python train.py --dataset="retinal OCT scans (Kermany 2017)" --encoder_norm_position="pre" --encoder_parallel_block=false --encoder_widths=[48, 96] --decoder_norm="batchnorm" --decoder_upsampling="nearest_conv" --kl_weight=0.001 --optimizer="muon" --learning_rate=0.0017 --momentum=0.95 --adamw_lr_other_params=0.0029 --gradient_noise=0.3 --epochs=12.9 --warmup_steps=190
Rows from block 7 of the encoder, named by matrix and row number. Rows with one number belong to one attention dimension. Each number is 200 + 20 x the weight over its row's rms, rounded and kept within 0 to 999. All counts start at 0. After the name is the row's rms in percent of the matrix's.
# v: window attention value (encoder.blocks.7.attn.v.weight, 96x96), inputs 0-95
# proj: window attention output (encoder.blocks.7.attn.proj.weight, 96x96, transposed), outputs 0-95
v.2,096,217,233,227,155,221,196,210,215,232,170,183,197,190,185,233,181,197,217,198,191,234,204,222,207,224,189,186,211,208,215,201,192,248,201,206,198,209,151,211,208,184,202,210,194,219,184,198,205,201,211,240,238,184,210,213,151,152,231,193,182,211,179,187,180,198,200,199,215,209,230,227,221,208,187,186,218,192,226,194,195,213,185,186,188,203,196,207,227,181,229,215,163,211,185,225,206
proj.2,095,206,201,195,206,211,191,195,214,183,212,197,206,210,180,195,217,211,166,206,209,196,207,153,198,183,150,199,225,223,181,202,193,214,184,198,174,184,199,252,210,214,174,210,173,186,199,191,226,186,168,225,213,170,198,223,223,194,199,251,207,183,206,181,189,197,220,185,205,177,174,185,169,220,207,222,196,214,223,175,168,201,205,182,231,215,179,174,238,221,193,156,187,177,201,191,178
v.3,104,181,222,202,214,208,187,207,196,182,212,200,210,194,238,177,189,201,200,204,167,194,214,233,193,204,208,224,186,161,161,198,169,193,208,208,188,156,244,198,194,202,197,228,222,221,199,177,219,178,170,198,218,180,222,166,200,203,228,166,215,197,175,207,243,219,174,188,193,196,194,165,208,194,199,195,165,214,209,209,166,240,209,177,223,213,202,211,185,174,178,184,207,200,208,225,168
proj.3,101,214,224,181,192,243,200,184,170,184,217,220,248,212,168,198,225,194,196,208,204,177,227,205,170,218,230,193,222,176,191,189,205,227,172,195,192,197,172,199,224,231,207,226,173,200,195,219,203,202,211,156,197,167,218,187,219,204,190,235,185,191,184,194,209,207,193,211,223,213,204,191,172,211,220,217,178,204,205,186,212,183,233,195,172,181,189,144,212,197,206,215,201,157,227,187,195
v.4,098,178,187,182,228,189,208,223,192,194,217,203,213,196,186,218,191,184,232,192,212,180,181,203,182,202,172,229,140,165,222,214,202,213,151,215,222,191,209,199,217,184,213,223,185,186,209,235,210,209,210,137,187,190,226,185,183,179,187,186,189,186,210,175,216,200,165,214,187,178,195,172,215,168,211,183,184,187,169,190,190,174,224,227,198,196,168,218,187,192,213,188,202,203,191,185,219
proj.4,090,217,164,205,191,177,198,203,217,220,197,185,193,226,187,181,234,177,211,199,178,185,234,184,170,206,201,183,224,164,204,177,210,170,197,194,199,197,218,175,201,192,212,206,214,173,216,176,227,177,245,207,170,210,251,204,202,226,176,197,206,212,182,190,212,244,205,192,211,201,169,210,202,201,189,171,203,226,214,199,184,216,232,183,191,227,166,204,211,240,184,215,201,165,205,232,192
v.5,098,183,199,199,212,186,190,181,208,197,184,219,188,177,243,215,229,165,218,203,233,173,188,221,211,198,188,238,235,203,192,199,218,181,209,200,197,174,218,171,180,188,179,238,196,152,213,176,176,176,222,188,187,204,173,195,217,227,199,206,178,211,181,221,211,210,201,180,224,209,188,176,248,175,213,197,210,217,176,199,226,175,167,204,225,233,198,215,195,183,203,184,186,179,169,210,191
proj.5,094,217,208,215,183,200,173,244,245,209,208,170,210,179,205,201,168,178,208,222,181,196,201,209,227,232,213,204,239,200,218,219,234,237,235,221,187,210,171,198,205,197,222,193,203,185,190,171,237,166,189,207,204,216,221,190,210,182,187,179,171,188,216,181,200,191,203,183,209,203,210,165,193,202,239,217,215,204,214,154,203,215,217,227,217,199,190,161,222,174,181,199,220,197,191,211,200
v.6,100,214,188,220,195,185,215,208,225,220,208,201,209,208,166,179,177,215,166,219,191,186,225,223,229,183,172,204,235,209,224,174,190,194,184,163,195,210,168,198,184,234,192,195,184,237,170,193,159,240,188,214,207,202,212,213,163,196,212,191,200,210,206,203,212,201,201,184,171,195,217,188,205,214,183,204,224,219,196,141,210,192,225,192,172,175,176,216,204,202,250,187,219,198,219,206,185
proj.6,098,188,231,186,201,219,188,188,217,164,162,199,181,197,178,206,184,178,170,175,194,243,175,219,248,224,214,225,196,205,181,192,219,196,196,200,190,199,194,234,215,196,207,190,204,205,223,156,190,196,197,228,190,202,212,188,184,177,193,206,192,187,173,203,218,177,216,204,192,160,189,189,203,194,236,222,180,174,188,197,222,194,195,184,154,176,210,214,218,249,203,193,184,194,165,165,210
v.7,098,174,223,198,224,215,221,198,253,238,247,220,230,186,221,213,174,213,205,207,192,203,204,203,205,222,206,223,215,219,239,203,190,174,211,199,195,160,180,198,188,170,187,199,185,225,193,207,224,192,189,217,180,185,237,193,182,207,224,200,218,190,194,224,206,184,203,197,216,180,232,169,218,179,202,217,243,195,210,199,240,191,219,171,214,207,207,168,178,192,210,190,225,173,189,209,216
proj.7,105,175,212,192,192,209,198,178,147,223,209,164,204,224,188,219,223,197,169,180,203,198,190,157,188,176,186,164,213,222,204,181,205,182,195,202,197,178,169,198,213,214,182,203,198,198,175,204,182,199,237,172,192,207,213,201,170,194,208,207,175,166,195,209,184,164,213,197,245,209,184,227,192,204,198,208,184,160,184,199,173,184,219,186,196,187,193,179,220,213,229,223,249,181,230,202,197
v.8,095,197,178,214,238,180,201,187,186,210,223,188,154,186,206,188,181,225,189,240,185,227,173,203,199,214,205,193,208,213,205,194,185,193,166,207,227,196,193,191,202,234,187,177,224,235,228,205,208,219,216,201,177,189,191,194,197,190,201,172,173,240,198,228,181,220,193,176,181,206,221,224,197,198,226,229,239,179,192,223,206,204,224,198,243,218,206,189,187,209,161,203,209,191,256,213,195
proj.8,117,212,246,187,187,212,170,223,203,211,192,232,192,182,168,244,234,169,238,214,189,184,197,250,201,202,217,205,204,178,177,184,185,233,178,192,217,203,196,226,184,233,183,206,191,196,214,188,155,185,201,209,209,230,239,208,189,215,204,189,222,197,192,170,205,222,191,201,236,181,202,194,214,218,178,203,173,172,197,174,204,210,195,189,232,220,189,197,221,208,182,207,184,174,194,182,204
v.9,104,169,220,214,213,198,206,191,200,190,207,172,199,162,201,173,203,200,237,209,196,218,193,191,196,198,213,231,214,211,215,205,176,193,228,174,209,214,181,199,188,186,172,202,166,226,212,189,211,224,239,221,204,189,189,186,219,202,198,168,194,215,207,195,191,203,202,180,217,247,142,174,157,231,173,212,212,202,181,148,209,206,219,162,210,190,167,222,188,200,198,203,186,202,202,224,222
proj.9,102,198,171,188,219,175,194,169,182,179,216,176,235,217,198,207,196,178,205,228,210,205,214,206,197,217,196,242,237,198,207,180,229,202,201,213,211,200,199,229,209,210,213,195,249,188,157,216,152,207,218,197,198,196,207,190,172,209,199,245,199,212,169,172,192,186,230,199,191,196,205,208,237,231,231,201,196,207,223,215,229,194,193,181,151,215,205,190,190,180,218,173,226,203,190,208,213
v.10,100,220,220,199,220,212,157,202,170,214,202,214,201,206,187,196,172,220,201,228,215,200,222,211,223,180,176,169,219,191,217,197,251,251,175,193,167,199,181,180,191,224,226,189,210,192,233,219,202,193,229,171,231,184,218,171,203,212,175,194,157,207,207,231,201,233,205,213,184,210,205,188,190,201,183,185,200,184,204,198,224,211,191,161,213,226,196,195,203,226,159,182,207,185,195,195,210
proj.10,105,234,188,198,194,218,181,203,181,198,167,204,194,176,211,192,199,183,220,211,212,178,165,229,227,178,226,197,225,246,213,200,206,168,214,191,222,216,233,201,191,215,197,231,185,196,159,195,213,171,202,251,206,179,194,213,198,202,203,191,204,216,185,198,209,216,173,196,206,177,182,236,193,235,200,215,186,191,183,235,221,198,208,184,166,174,230,184,148,200,197,206,191,204,178,183,226
v.11,104,158,177,214,182,219,177,204,206,205,187,179,191,194,190,196,189,215,171,244,180,193,214,221,226,254,226,180,209,167,204,188,200,174,171,174,197,203,182,183,187,209,183,190,182,184,216,174,200,182,220,195,191,181,199,178,196,219,211,195,247,205,195,195,196,225,187,196,235,216,213,205,187,212,235,175,167,229,200,174,224,158,189,209,214,215,200,194,193,228,200,182,220,191,211,204,154
proj.11,094,218,194,188,202,221,191,178,186,234,190,191,251,193,220,171,207,170,196,235,213,223,234,173,185,203,201,181,193,194,177,217,185,186,221,209,201,204,195,177,187,213,237,201,202,208,222,193,186,169,177,212,207,202,216,206,212,224,169,202,166,223,188,189,187,188,221,231,215,168,216,203,204,197,223,205,230,215,223,258,213,204,180,180,179,177,231,207,178,233,167,211,200,192,190,203,229
v.12,093,205,209,199,193,164,173,191,219,182,175,193,212,214,178,241,181,191,186,205,217,202,209,158,189,179,198,196,201,184,217,210,235,178,222,208,178,214,210,172,204,213,204,219,182,217,205,219,231,197,209,199,199,201,231,210,220,200,210,184,200,238,186,192,193,242,187,223,194,244,192,217,226,185,187,191,184,216,187,218,189,191,198,171,191,200,224,198,213,203,202,193,170,219,182,211,287
proj.12,093,192,207,192,203,190,216,185,183,217,200,183,197,194,182,161,188,192,207,214,173,204,215,218,219,203,161,209,203,213,212,199,215,201,202,213,177,187,184,175,239,178,211,192,193,179,213,213,191,210,205,197,188,207,171,210,177,216,193,221,215,236,209,181,169,208,212,213,207,179,171,204,188,256,205,190,168,206,179,202,178,203,249,191,201,196,202,197,180,203,168,239,150,203,153,154,171
v.13,099,184,198,185,205,185,220,239,200,215,193,189,204,181,170,206,196,160,166,229,226,187,184,214,194,163,166,189,177,235,196,201,207,190,188,167,184,163,200,221,207,212,190,219,159,207,194,190,171,232,207,199,190,195,202,200,208,207,198,203,243,191,215,202,202,215,169,226,218,203,189,211,204,183,211,186,207,148,211,227,191,219,202,166,230,190,178,236,212,190,182,212,214,165,171,206,216
proj.13,104,219,175,201,171,177,211,188,230,229,206,200,175,195,206,183,186,207,175,197,199,203,219,183,237,188,246,203,180,208,194,179,163,219,221,191,202,200,224,214,197,190,182,193,199,171,211,216,225,228,221,226,196,180,204,213,204,190,179,223,220,167,207,215,168,209,221,212,212,177,224,187,178,207,166,183,228,182,193,221,179,218,200,224,222,222,154,225,238,205,191,191,165,177,169,207,214
v.14,093,233,186,202,202,191,185,201,162,238,221,192,185,188,226,193,205,187,186,244,193,228,189,232,166,221,214,193,200,216,182,239,170,206,215,195,167,182,222,193,184,187,160,202,229,200,216,217,189,203,199,201,179,191,191,219,253,186,190,193,257,216,207,185,198,213,181,239,202,208,219,195,209,210,195,203,230,176,225,240,186,212,189,209,172,218,212,208,188,204,203,206,216,183,210,210,214
proj.14,103,225,191,179,194,187,187,199,184,117,195,212,231,151,173,213,210,187,200,201,201,193,229,204,201,178,204,203,193,178,194,210,199,218,214,199,209,235,184,174,199,187,218,178,221,176,214,196,211,212,213,166,209,177,172,197,198,187,195,189,196,216,181,216,213,190,169,223,199,214,193,229,199,174,210,205,171,185,193,219,210,187,222,195,179,217,191,212,194,224,169,147,223,231,196,232,202
v.15,110,218,173,208,216,191,212,208,223,205,164,217,180,183,186,227,220,209,187,232,183,214,182,188,235,213,232,202,190,205,175,231,200,205,194,193,186,188,196,193,248,203,182,227,190,196,226,176,210,217,233,223,161,242,219,202,160,206,173,208,208,209,167,175,182,207,241,216,198,185,209,192,214,197,190,241,200,218,168,198,234,213,202,187,198,210,228,218,227,179,215,193,202,208,208,221,216
proj.15,099,216,198,227,226,202,191,198,210,187,174,183,188,203,205,201,170,182,183,243,190,182,169,218,179,215,181,186,210,245,207,198,201,194,211,214,200,200,190,201,218,178,227,222,226,151,216,193,187,228,189,208,182,149,204,192,212,218,220,217,194,202,231,222,171,191,213,170,180,191,220,214,206,213,203,203,206,228,211,227,202,185,216,176,258,191,203,200,221,239,219,186,212,210,167,195,229
v.16,099,197,211,165,209,179,238,178,194,218,224,178,160,184,186,230,194,201,176,180,218,209,201,256,202,209,190,177,194,204,195,180,177,185,214,174,200,203,168,210,182,201,205,190,192,185,197,213,235,192,243,171,230,223,169,222,196,212,205,197,181,189,188,217,211,202,205,206,207,235,228,199,207,198,196,223,200,259,209,211,191,213,220,179,171,178,188,230,207,197,193,187,214,212,177,167,215
proj.16,095,159,218,228,209,158,190,213,204,187,216,244,175,218,201,200,212,213,220,189,220,194,196,206,184,210,219,178,173,192,197,233,208,197,175,199,202,210,218,171,175,228,187,226,188,206,233,216,211,239,223,190,181,214,206,234,205,218,192,211,212,205,194,202,217,240,199,217,180,225,204,197,171,194,200,192,178,238,227,150,201,186,171,182,172,217,189,197,186,215,207,189,218,181,170,179,230
v.17,110,190,172,188,172,189,211,193,215,217,214,210,163,211,208,197,200,185,171,207,239,225,199,199,178,165,224,175,219,187,243,176,174,183,198,220,186,219,204,203,203,210,187,225,183,217,230,197,196,185,204,177,230,223,190,157,218,174,195,204,262,177,180,205,187,172,197,199,195,189,172,214,198,232,209,226,164,202,201,224,210,167,181,207,182,206,226,213,217,225,198,205,193,228,206,206,202
proj.17,104,205,169,217,190,212,185,196,167,224,168,218,236,192,168,213,192,208,219,214,195,209,213,211,220,203,184,179,199,177,179,212,172,209,240,175,203,259,179,182,199,189,219,206,219,174,213,182,196,207,161,197,208,197,222,216,175,205,197,228,205,198,221,217,227,172,189,229,217,181,184,197,205,188,202,201,236,215,161,211,214,175,159,211,174,208,222,211,196,201,174,226,220,192,222,174,198
v.18,112,231,244,184,185,202,194,209,189,196,229,212,179,218,218,230,201,198,177,179,185,179,222,204,197,212,228,209,176,171,165,203,217,223,229,177,231,214,179,185,175,205,195,165,211,217,179,183,236,228,184,218,235,228,210,205,204,208,190,167,180,199,170,209,199,203,195,202,214,198,214,224,153,203,191,192,200,185,216,223,197,172,185,218,203,155,189,205,194,214,244,226,181,195,207,194,183
proj.18,095,251,176,199,175,199,215,196,216,179,191,182,223,179,227,194,165,200,176,210,229,188,180,243,214,236,182,171,184,218,189,231,208,225,224,213,207,195,192,188,189,190,158,211,188,213,235,198,187,230,206,208,227,188,186,164,203,188,185,213,184,216,197,190,214,202,199,210,211,225,188,226,201,238,203,221,188,218,181,201,174,213,228,220,202,199,190,187,158,229,223,202,224,193,225,226,210