Rows from block 10 of the encoder, named by matrix and row number. Rows with one number belong to one neuron. Each number is 128 + 24 x the weight over its row's rms, rounded and kept within 0 to 255. All counts start at 0. Numbers have three digits each. After the name is the row's rms in percent of the matrix's.
# gate: MLP gate (encoder.blocks.10.mlp.gate.weight, 192x96), inputs 0-95
# fc1: MLP up (encoder.blocks.10.mlp.fc1.weight, 192x96), inputs 0-95
# fc2: MLP down (encoder.blocks.10.mlp.fc2.weight, 96x192, transposed), outputs 0-95
gate.170 106:110127154119149140127120149137166118114116062131094126171099078145147132123112116152128090134098111144136113173158097088118160086154147147147153126142100107148097137123137145124148111114097097096136145143171097089162161125163094172104114130123157113161132108113135147096110110135112131126
gate.171 097:141114154144089146157109130157109136126155171190129117096117163135119085166093102127171122081109124091131111118118167138109132130105153147136164148106102127112077133124138153138166130126101134118102129115109146118146109112138120170151141127061151124172125119099128124107109090096141136137
gate.172 108:163122195130181145127122110158138124115130108129144172132118105099128119109174123152144117125156142137178122108161156101124115127140106106135134132107076104142142136140128095074144140149129116146135112132130100118102121149119119145169117145102134108163084191095101094156139130104167136110
gate.173 099:153165116140148132112181180122152138147122131144162099086133093129126121134157129146140117138122109129173132114084101143101099154093102138139107122104117133119171157091143134101143115106118113152119098148139138147097132120150135081086101092145175153140106088147127158128102157123133154175
gate.174 104:178137136096109117161164128148116079129141109108153063151136158127131123118103107117103125125133142149094108174151119126103116159125124118153122136123124123125130176147153172128098151159152139131102115147145148111156127099136143117148147092086124164162109114105113181083141132089139162099
gate.175 101:107111121153100114107094172134116088147139099158189118121091139156117144100128148147143149154148134136128174163165115087141135142166113118114123114145142146171093124100145118080122133127130140119141117125093148107148128093122144183124142118115124105176133154149133107179144173137097116148
gate.176 098:118115127113109122125150127119141124205109102115135114088132142141163128101153161160080125111096093130112137112131126124115163110152126150118130141136121189193141105127132136136123106138140143120119137140125104185126110117084122119100119102155122120096148115120124129129081163127200134168
gate.177 096:151137134131101130127113143134125150118117188136152157123111176105165122108172134125106121125106134165128072138160115102106073117131099104116121115196085133121123132134104123117180124123134126119084110104130132115123160105093084110151137149097172154138158141134101111124113128107087131115
gate.178 099:118079114114147163119134143144148132146143143147169160113132097131127128135155147110173102108112093082134138089106095120118110166178114151108099144089112156159141107143152124125136139102112145143113136132144134088110148120178099107071133155128122109152103129111127075174116109147155101117
gate.179 100:126176131159129144131095125178178150096123122144151096149156113110172141113124164121118146155132113157114137117123113145118170099095104133094122144125116109124156109162106148113116150105141128126145122156125162135152122100177120149119129055145131166082094118126147144093125147095137173116
gate.180 096:121148130134087154145151125108147138159144138163143096082120116126115106121111133124119139131172122145119127160119142136116137143080127118117162154095090132135117102107074154103102127089117126190144138142116177113106108160139157144138136071133152183113121129089142110167124101157092149126
gate.181 098:132097116112140168100166110103137171100116125161101143160166106127118110124119136142146098102123151144116147105122113122149115141156112159155173094146130128134094109099098120156170113163119116145169157148108131117109117079142070137160128102130133099097116138098157169146088142109126169132
gate.182 104:131126135101134072110153120062142117142144152158132172123097126152125132111102128156135126108118099146154090116158119112162174181118162150166158147134110109091160178112133140134103143105121109170146117162150118121096139129105156115115116113125135126164105108124081125114125151160151122160
gate.183 095:128094104107121156096154138153124150145099170181173134154128149123120119134159135149159149133068074105137134139098128153138143123105135127148093147145103121082126163107145132160111182110161159139088153114111182149106121135127109153131114137126118134105143135130110154166123108110120104162
gate.184 115:148120056135129108134177148138145134119140119150115118078107082159097156170111140142127112149181106152150167132137130094125152119158105128128142077116154105109133179158124174125136163132137166133116144112096105141125130111123126155126127171124143140104105152098117124099122105162132152145
gate.185 098:106154136141133159118106132125135128146124133125112167156145098128124132150140113121103079131120120141149113110033121147114142099137134119142118099137107136088148137113154120135122092145153197098106115146124095128138103156123173069133156156136110064131106141145100109144137158136119104129
gate.186 093:167148149132110126153101130122136144102089124103144122078156161105139124173169137152088137117128157109084106104128117089129116130152142113143124132102148134116116109141113083136138110137111102168161117108122153135077140156155179093159139128111137101132147148087129108153164116121165170090
gate.187 094:149105119116154080140134071108105118172113123132164186125119130132130105117110158140128166135111134129082164149149123110175120127136126123140151122117100166157112071117163111144123099094115096100108129126092111113131115121093142165142153117102151140111143144117085129186132114134095122151
gate.188 098:125131157116119150112104135102137110166102077115156118101108111122122140151120145168141130128106114093114118155110154193089130116163124159118118121086150110117150137091127126167106156142135101122133090120102117112090123138143110098150212106079139135116138140153162152150136105141099140123
gate.189 105:131158097105149117132144140106153149099151149117119146124139104146151105156125117092096179166122147179133107151124129056128122108145166091164115131129144098107102137093092116149153120118129141074178139137123132109131125122120089144141119148106138101150156114131124152136106096089118080154
gate.190 105:099087133113072133100089111147101123137107123105144170113093112154138128158122140150138104095104110162124125152163114122129129141135134114125135131146146097121139084122094115107143162151120131131140109134088115098122098115176149133126109137135132088140090148038138153142155116160151086111
gate.191 108:093118112132144144144139157138119108137110088194145147135160106117115155123135126160175123187129124127095120173082154108107125108149154119152157132105143147104149127123088144135096114151100124130105127083134130156093116109122137141172159156111158135141097123093147161157146110142154085143
fc1.170 086:143153127132141119078146145073118126137126113159173127094088145088125115139118100131129104163124126174153154123124108146064157090138155130148106111127111136123114144159151112144104083103157146156140102106140169125103120179091131159126085125149156121149126092107142162118133140111120113110
fc1.171 110:145151133152151146154120171119160113120114134146150121105089131184103064159175131134161113152115097120109164157137145163115121092112110146112134184171154147084087135140121088129118117116129119143144147138150126099185165138130108161124130142115145112155122143139151121158141104133127140142
fc1.172 106:118122129131126119114148134124110142089135105124100184149088146125130147065157148100118102154124138113087107136169104121137121144117104082125179146124157117138148096151128159153122133104150109089131143156087121101132107173104146084088138114152134134161151155128097109118140179130108148152
fc1.173 092:102131094095138140128156062141135121129192105170078124140123170113183113166160144102139086152163180121108098133125140124140122111139115119129153145092086107142110106117138144131129140092165147128120124098166135136124141163153111104130131133145130115094145105089125112128126151129139148106
fc1.174 093:134113129132121167123095140148125137133167131121087132131093099119150135084123138122154098126120132095123142108157118109096121095100149164134155134131119128190125153107136065141075175119087099083138184108105117110146148120108121092105106152130098134123082131108114123129143115144125114091
fc1.175 096:152110098128172096133138099119114147093122108079139096161114143147113135152121109087093166088105136113134105176143108146110112115119087159106117146147120085141171141101166174135124131128143132099112123155158129150123139148123166131137125131113125103077145103139080136140087154119168138131
fc1.176 097:167155132090129104117153073112126149126148139110124112093088169120110110166104108103102187096084134156094129115155139130110121096145145141121134187144142119123165153142107092173107114084146089141129153098109112158135110114118118125129134111099115139127120137160137126150172105136142125151
fc1.177 097:117144132131113142132084123135109122143134133127153133115129162081160138127125109104126096155132126127130120123142135151148097067097136171106131167148153068122104088095151109096127179130111174138129145188175110081127157124109109136095161118113116116127135128141154153143143082130111125151
fc1.178 098:123098123134104121116099119114097138142103074128129111155142113120117116189176172144120136125154155144126166076126121085110146126150127160152110124126138095112130175155116103125137155105153155107144099070140159134104112174101167142092124132118097143093143142145106134136126139147099118101
fc1.179 105:131126137140112104138107149105118140153079103124087142116157085094144109143136084123151133136145104091134108139113154151170139148159144114135064126151110146150123142130094114157148109124112081113123136090105144118108140155118116188195138117131126097111129114102138123137108132137108074167
fc1.180 104:167101162153131130111145111132106113151126116112137150112143123163128106101101128131120114095136162106144114117125103116158160142175081134129108096152171132132130165117098139133141121064151139090159120145138124167194109121174131153126117119100129143144147101103171130078125149113161128100
fc1.181 099:119140105120164118173109152135130086116113158116080135106117093109127148151133137137092141100108143137151140107104122131124167156119056138171118126147124108125140189135143052115137110147098147152101132107128082098146101159123102125152120120128135087137132131133102100120134124135123111174
fc1.182 104:162090194114108085151141136133120131107126166094147116138147095142129140148101121105158148162153092108159114124124157106129140168134186142119160140158101117127141089082088097138122115103133123160140126142098153150116142149126135116128158115132098119138118145127107161099176087166135123125
fc1.183 103:118107098109132112156127139156106113088138166089136150156103128130184130149178146122166136171132124112109107142152165107191101129138125149141124127147134149064093116140134110122151156141145126086152091110173138144117144075140132143123152082114110146114135110149135121103118161133119140138
fc1.184 100:138097152143120142126142157148156101113128098199145131115099163147130155135106106142138142144147133152129125146156151140145083102145117141146083153134166109110102124085126084067142111141071149148139097138117129152123130131118120143131146152162140161133091126101089121146103108157095135167
fc1.185 089:119137083132127166095148092162156114113151130150168124101116097135111106058106155120111096136122142123104134096103149128156157135114105142140134161131139127156149200115138159128133109169136158101155110162148116103116101157136160142144150130095106104129107173125138148173125140140110129156
fc1.186 090:122110109140112116170136134160192118103082138115163091138099103125151119134130133165124140102171087134122111160148118125101112098141126085112119142121093120116129116144118090096153093121146118099116142116150070152135134144078139106150146148136155144182128142121128152110159125128068125122
fc1.187 110:144110152131102114139171107124115108148169132121112124108132118073125167131080117144114120139168119129149083141136172102140142126110124102159115147124100123134141159167106130119136133129101119145145089151119135102103113121092108182159132122108087112135135112083123107153112117118075074074
fc1.188 106:115107119141130179136129134140113147106126122082105114138112090054126116069133113110138140153145149133134117149155095083138116133123129123131166132169149124190153104121172114123131126178101098114139119123106124150113150127135072124189098128129145165141107117118103109136134134142163131137
fc1.189 099:073135113176127119101143088143116139120115125091142128134151149118151136118122123128126166127103124130178135118069099158100126091146110103106153140138146154117157147127121107076092096132122143090112114149150151163138140107080115176156141102127083124083110151131138121136156109119102137163
fc1.190 099:134134164126128124114133131107087121133110136127159144081108114076125137149134189126184106129118152135100156140112107092132139103127094164092130111150101145128133130087124116154162120110125141127110157169160137123153138130133113148127162093142145133099140093091073130176174127131145083129
fc1.191 111:152146095075118151171118126128135141118121154097119122123140158162143126106162122130136114083143149119156134083086111136177160142132102089102141138135126115120136111105130102167117115107098105106164122107154159150120166165110160122119075160161180117143150151152146118095109119104127135107
fc2.170 101:096151150128133124063114072106117132143115139165112168105114140093150111110124142143145129137127090114124136110164132135154164110095116090132123094164138136133119106126108162184091086137141121175186148129100144095115151136135133099138127158137105119096087173158143117136131122127133128121
fc2.171 095:151130098152166120134137176161126081154142147102103085105154055144113138129152094108156081135135136138121145155079135091160145158105152102120094097126093091111115126130157113105107185130155158106125108127107149137136112113128126148112135149143141103158147147115139142138114115147137138108
fc2.172 106:148130136172137087153110152119114141119128094135114103148149118155145127112097095100117137101103093156139180106129131138130091213111172132126136139094107151112095096146133127100099143143150130100133149121144113138104151143131156078091118126123108101143144151108117153180106136149163149137
fc2.173 099:137133111131100159142112153105170098103154147131127157120131145120129100141165131106159115138125086127153125128134142160112102114139139145117092189148120163122131121111152144109121134129118146152141095175166074164114155157082156163134129121120145138132112142101146177093159173097172133105
fc2.174 095:060129115104102121141144129127151118168156110120155110158105128128144155160109123147107102133145156133145071115172120126094141091119122139151078167159106143136137098129123138113148116159142111131091147093101124127088132084172130156112131123130124108120117135113096111104089123178120160089
fc2.175 105:125114153115120168065154119124151112141135130120135143088132152152116156111119141159106169146093141151134181131097159144115150149122124164109161084129170141148141085142141137113090137124186121138137139107104141155093123126128126122145162127115112151118085089128089108146120157158169110101
fc2.176 095:125117138105093144117101105146142103162170126135141071128105145102143106120114131088149139143148089127147109116120117107122077113075129112155091103072092181154114144109100123109143150150097150131156155105156147119131115151157146118089127132112153143116086126109084127135144133136172119117
fc2.177 111:133158152127149118112152088149158124148127144145163154122111141100133133156127099081134115116086113112127121110132103149080141139214146161149124116094141131139158132126110115141084130137123157136117095085074094140109126154122140130161137143135144135119145144154149099079109158145174126147
fc2.178 098:146110145098169130137135141093152099076132152114093135125100101105135119079152113167123194110092150126133118102116113116158131126101125144132163153126111139143140134114139131100121134112133167106117144094073118117097134143175062121115146131136143136172118155116154121102139124132125102075
fc2.179 102:105117143134089145120164111109125132154143132139158127105135121115099139115106108140132114086145108170077112133124136142057087129130129135103162099138152118140120141119150087143145168121137103091096136072122131132121141139172118126081112135111133172103147129090150159114094137176116144167
fc2.180 094:135092120110158117084116141067122139134125136120123150128110119133184158125120125086160149131141094091131109111138172105116150161099148110140138128105183145112104089131149133105074138153164133101138142094089153125108142135152131120147154115129143159083082121165140097159120124111116117124
fc2.181 104:098118125119094122102141145119149122123127124085127120117130106135130123135146100140132108071130112126132100121120134128141080145099139107139120112127108073165159117136153084102175130120161117135146152145159169164102088113117106132121100134082096166100132102140133157083077112117066137128
fc2.182 102:041143165115090138156107138150090120169144129141134122082136127151175108101112113154127143109148114111128131124152106134107131140129157133109126167113095136149128164096118146161134160121150131153099139160126180132131102142155130147138157123091124138078101082143106100118111111142147146144
fc2.183 092:135081109141132121109160114140125127108100087171136155137110117086130122139124147095117163171135106092121103164151085128145139146131103144143124121125100116151121110126140097145090136109110137160131137124120105138119203132142121125134085105117199157098144122101133143141110111133155125197
fc2.184 103:121146124099139136141108111096116162116110108123122152124154164137117123114125157125114087093097080074127135130124141108112126091090133114156119144059182121104147099118106138086162119109160097125143103142133103131149117126124114110148066161135140184103147149116128127118119091094125114120
fc2.185 085:114118112140099168092118126144117166149118134100127160130140145099149099148141138121122107166167130172169116178167089139169134161119179168117149121123108124164158132099087091143160083105148130112099157123114131106139130120119128098131154119108134159138093150152132106112091135125145096131
fc2.186 083:137168155176136156154159113133149113148100112084106132173134116104159091137173091092162114158089181127107109150092134140144145102141164152129141154122129114147147149114112105114122129111088167109115147125147145113134118112149134172146117129111130099109101125130144076135102134182129122130
fc2.187 096:186191110124122082088126134136124135134143147172136160127145158117094163123130131130146153125130114121124127100126131140111105162099101096166105124143101133123123115147129168100152103153139140122068156143139136150194115101108108130128138163078156116138119112147164140148123113130169146157
fc2.188 110:154080146157115106077161065147131130151134115107135122129170108137138119097101116153124102095139125104132149146100140109092142111129139119109118114105083163176139152117124109166113124125168127099105161149101157139122051121162129117096121092141133152101114115111149155117139146118119143124
fc2.189 106:150089173123161169086142130113102120106182162133117142121178147119131140129115149142105147157145126137123141130139134136114117102140144105134153128120115099139125131097149143078105099114120182139137149134152131108145075148132165156154150143106102127078126102099095093110106134131121065151
fc2.190 100:121114130126116130095111122158148138136078123119154162132133133126124121092067099134082100101080119148160108142111080146092085096149131121162116109157121126118141108173115096138110149134161102136113143109145146179150108178150132132138118126145089121094157129130110133166139139151168120100
fc2.191 096:136155108110123177175114162141098131164119109140138155112152101159084135134112140123123099109153114136166127139148124098112106131129115102115108137123102156100138143213107135138159086121096121133127155183066119105122119118160129129134138138139111145167152116152120120160118135163105094139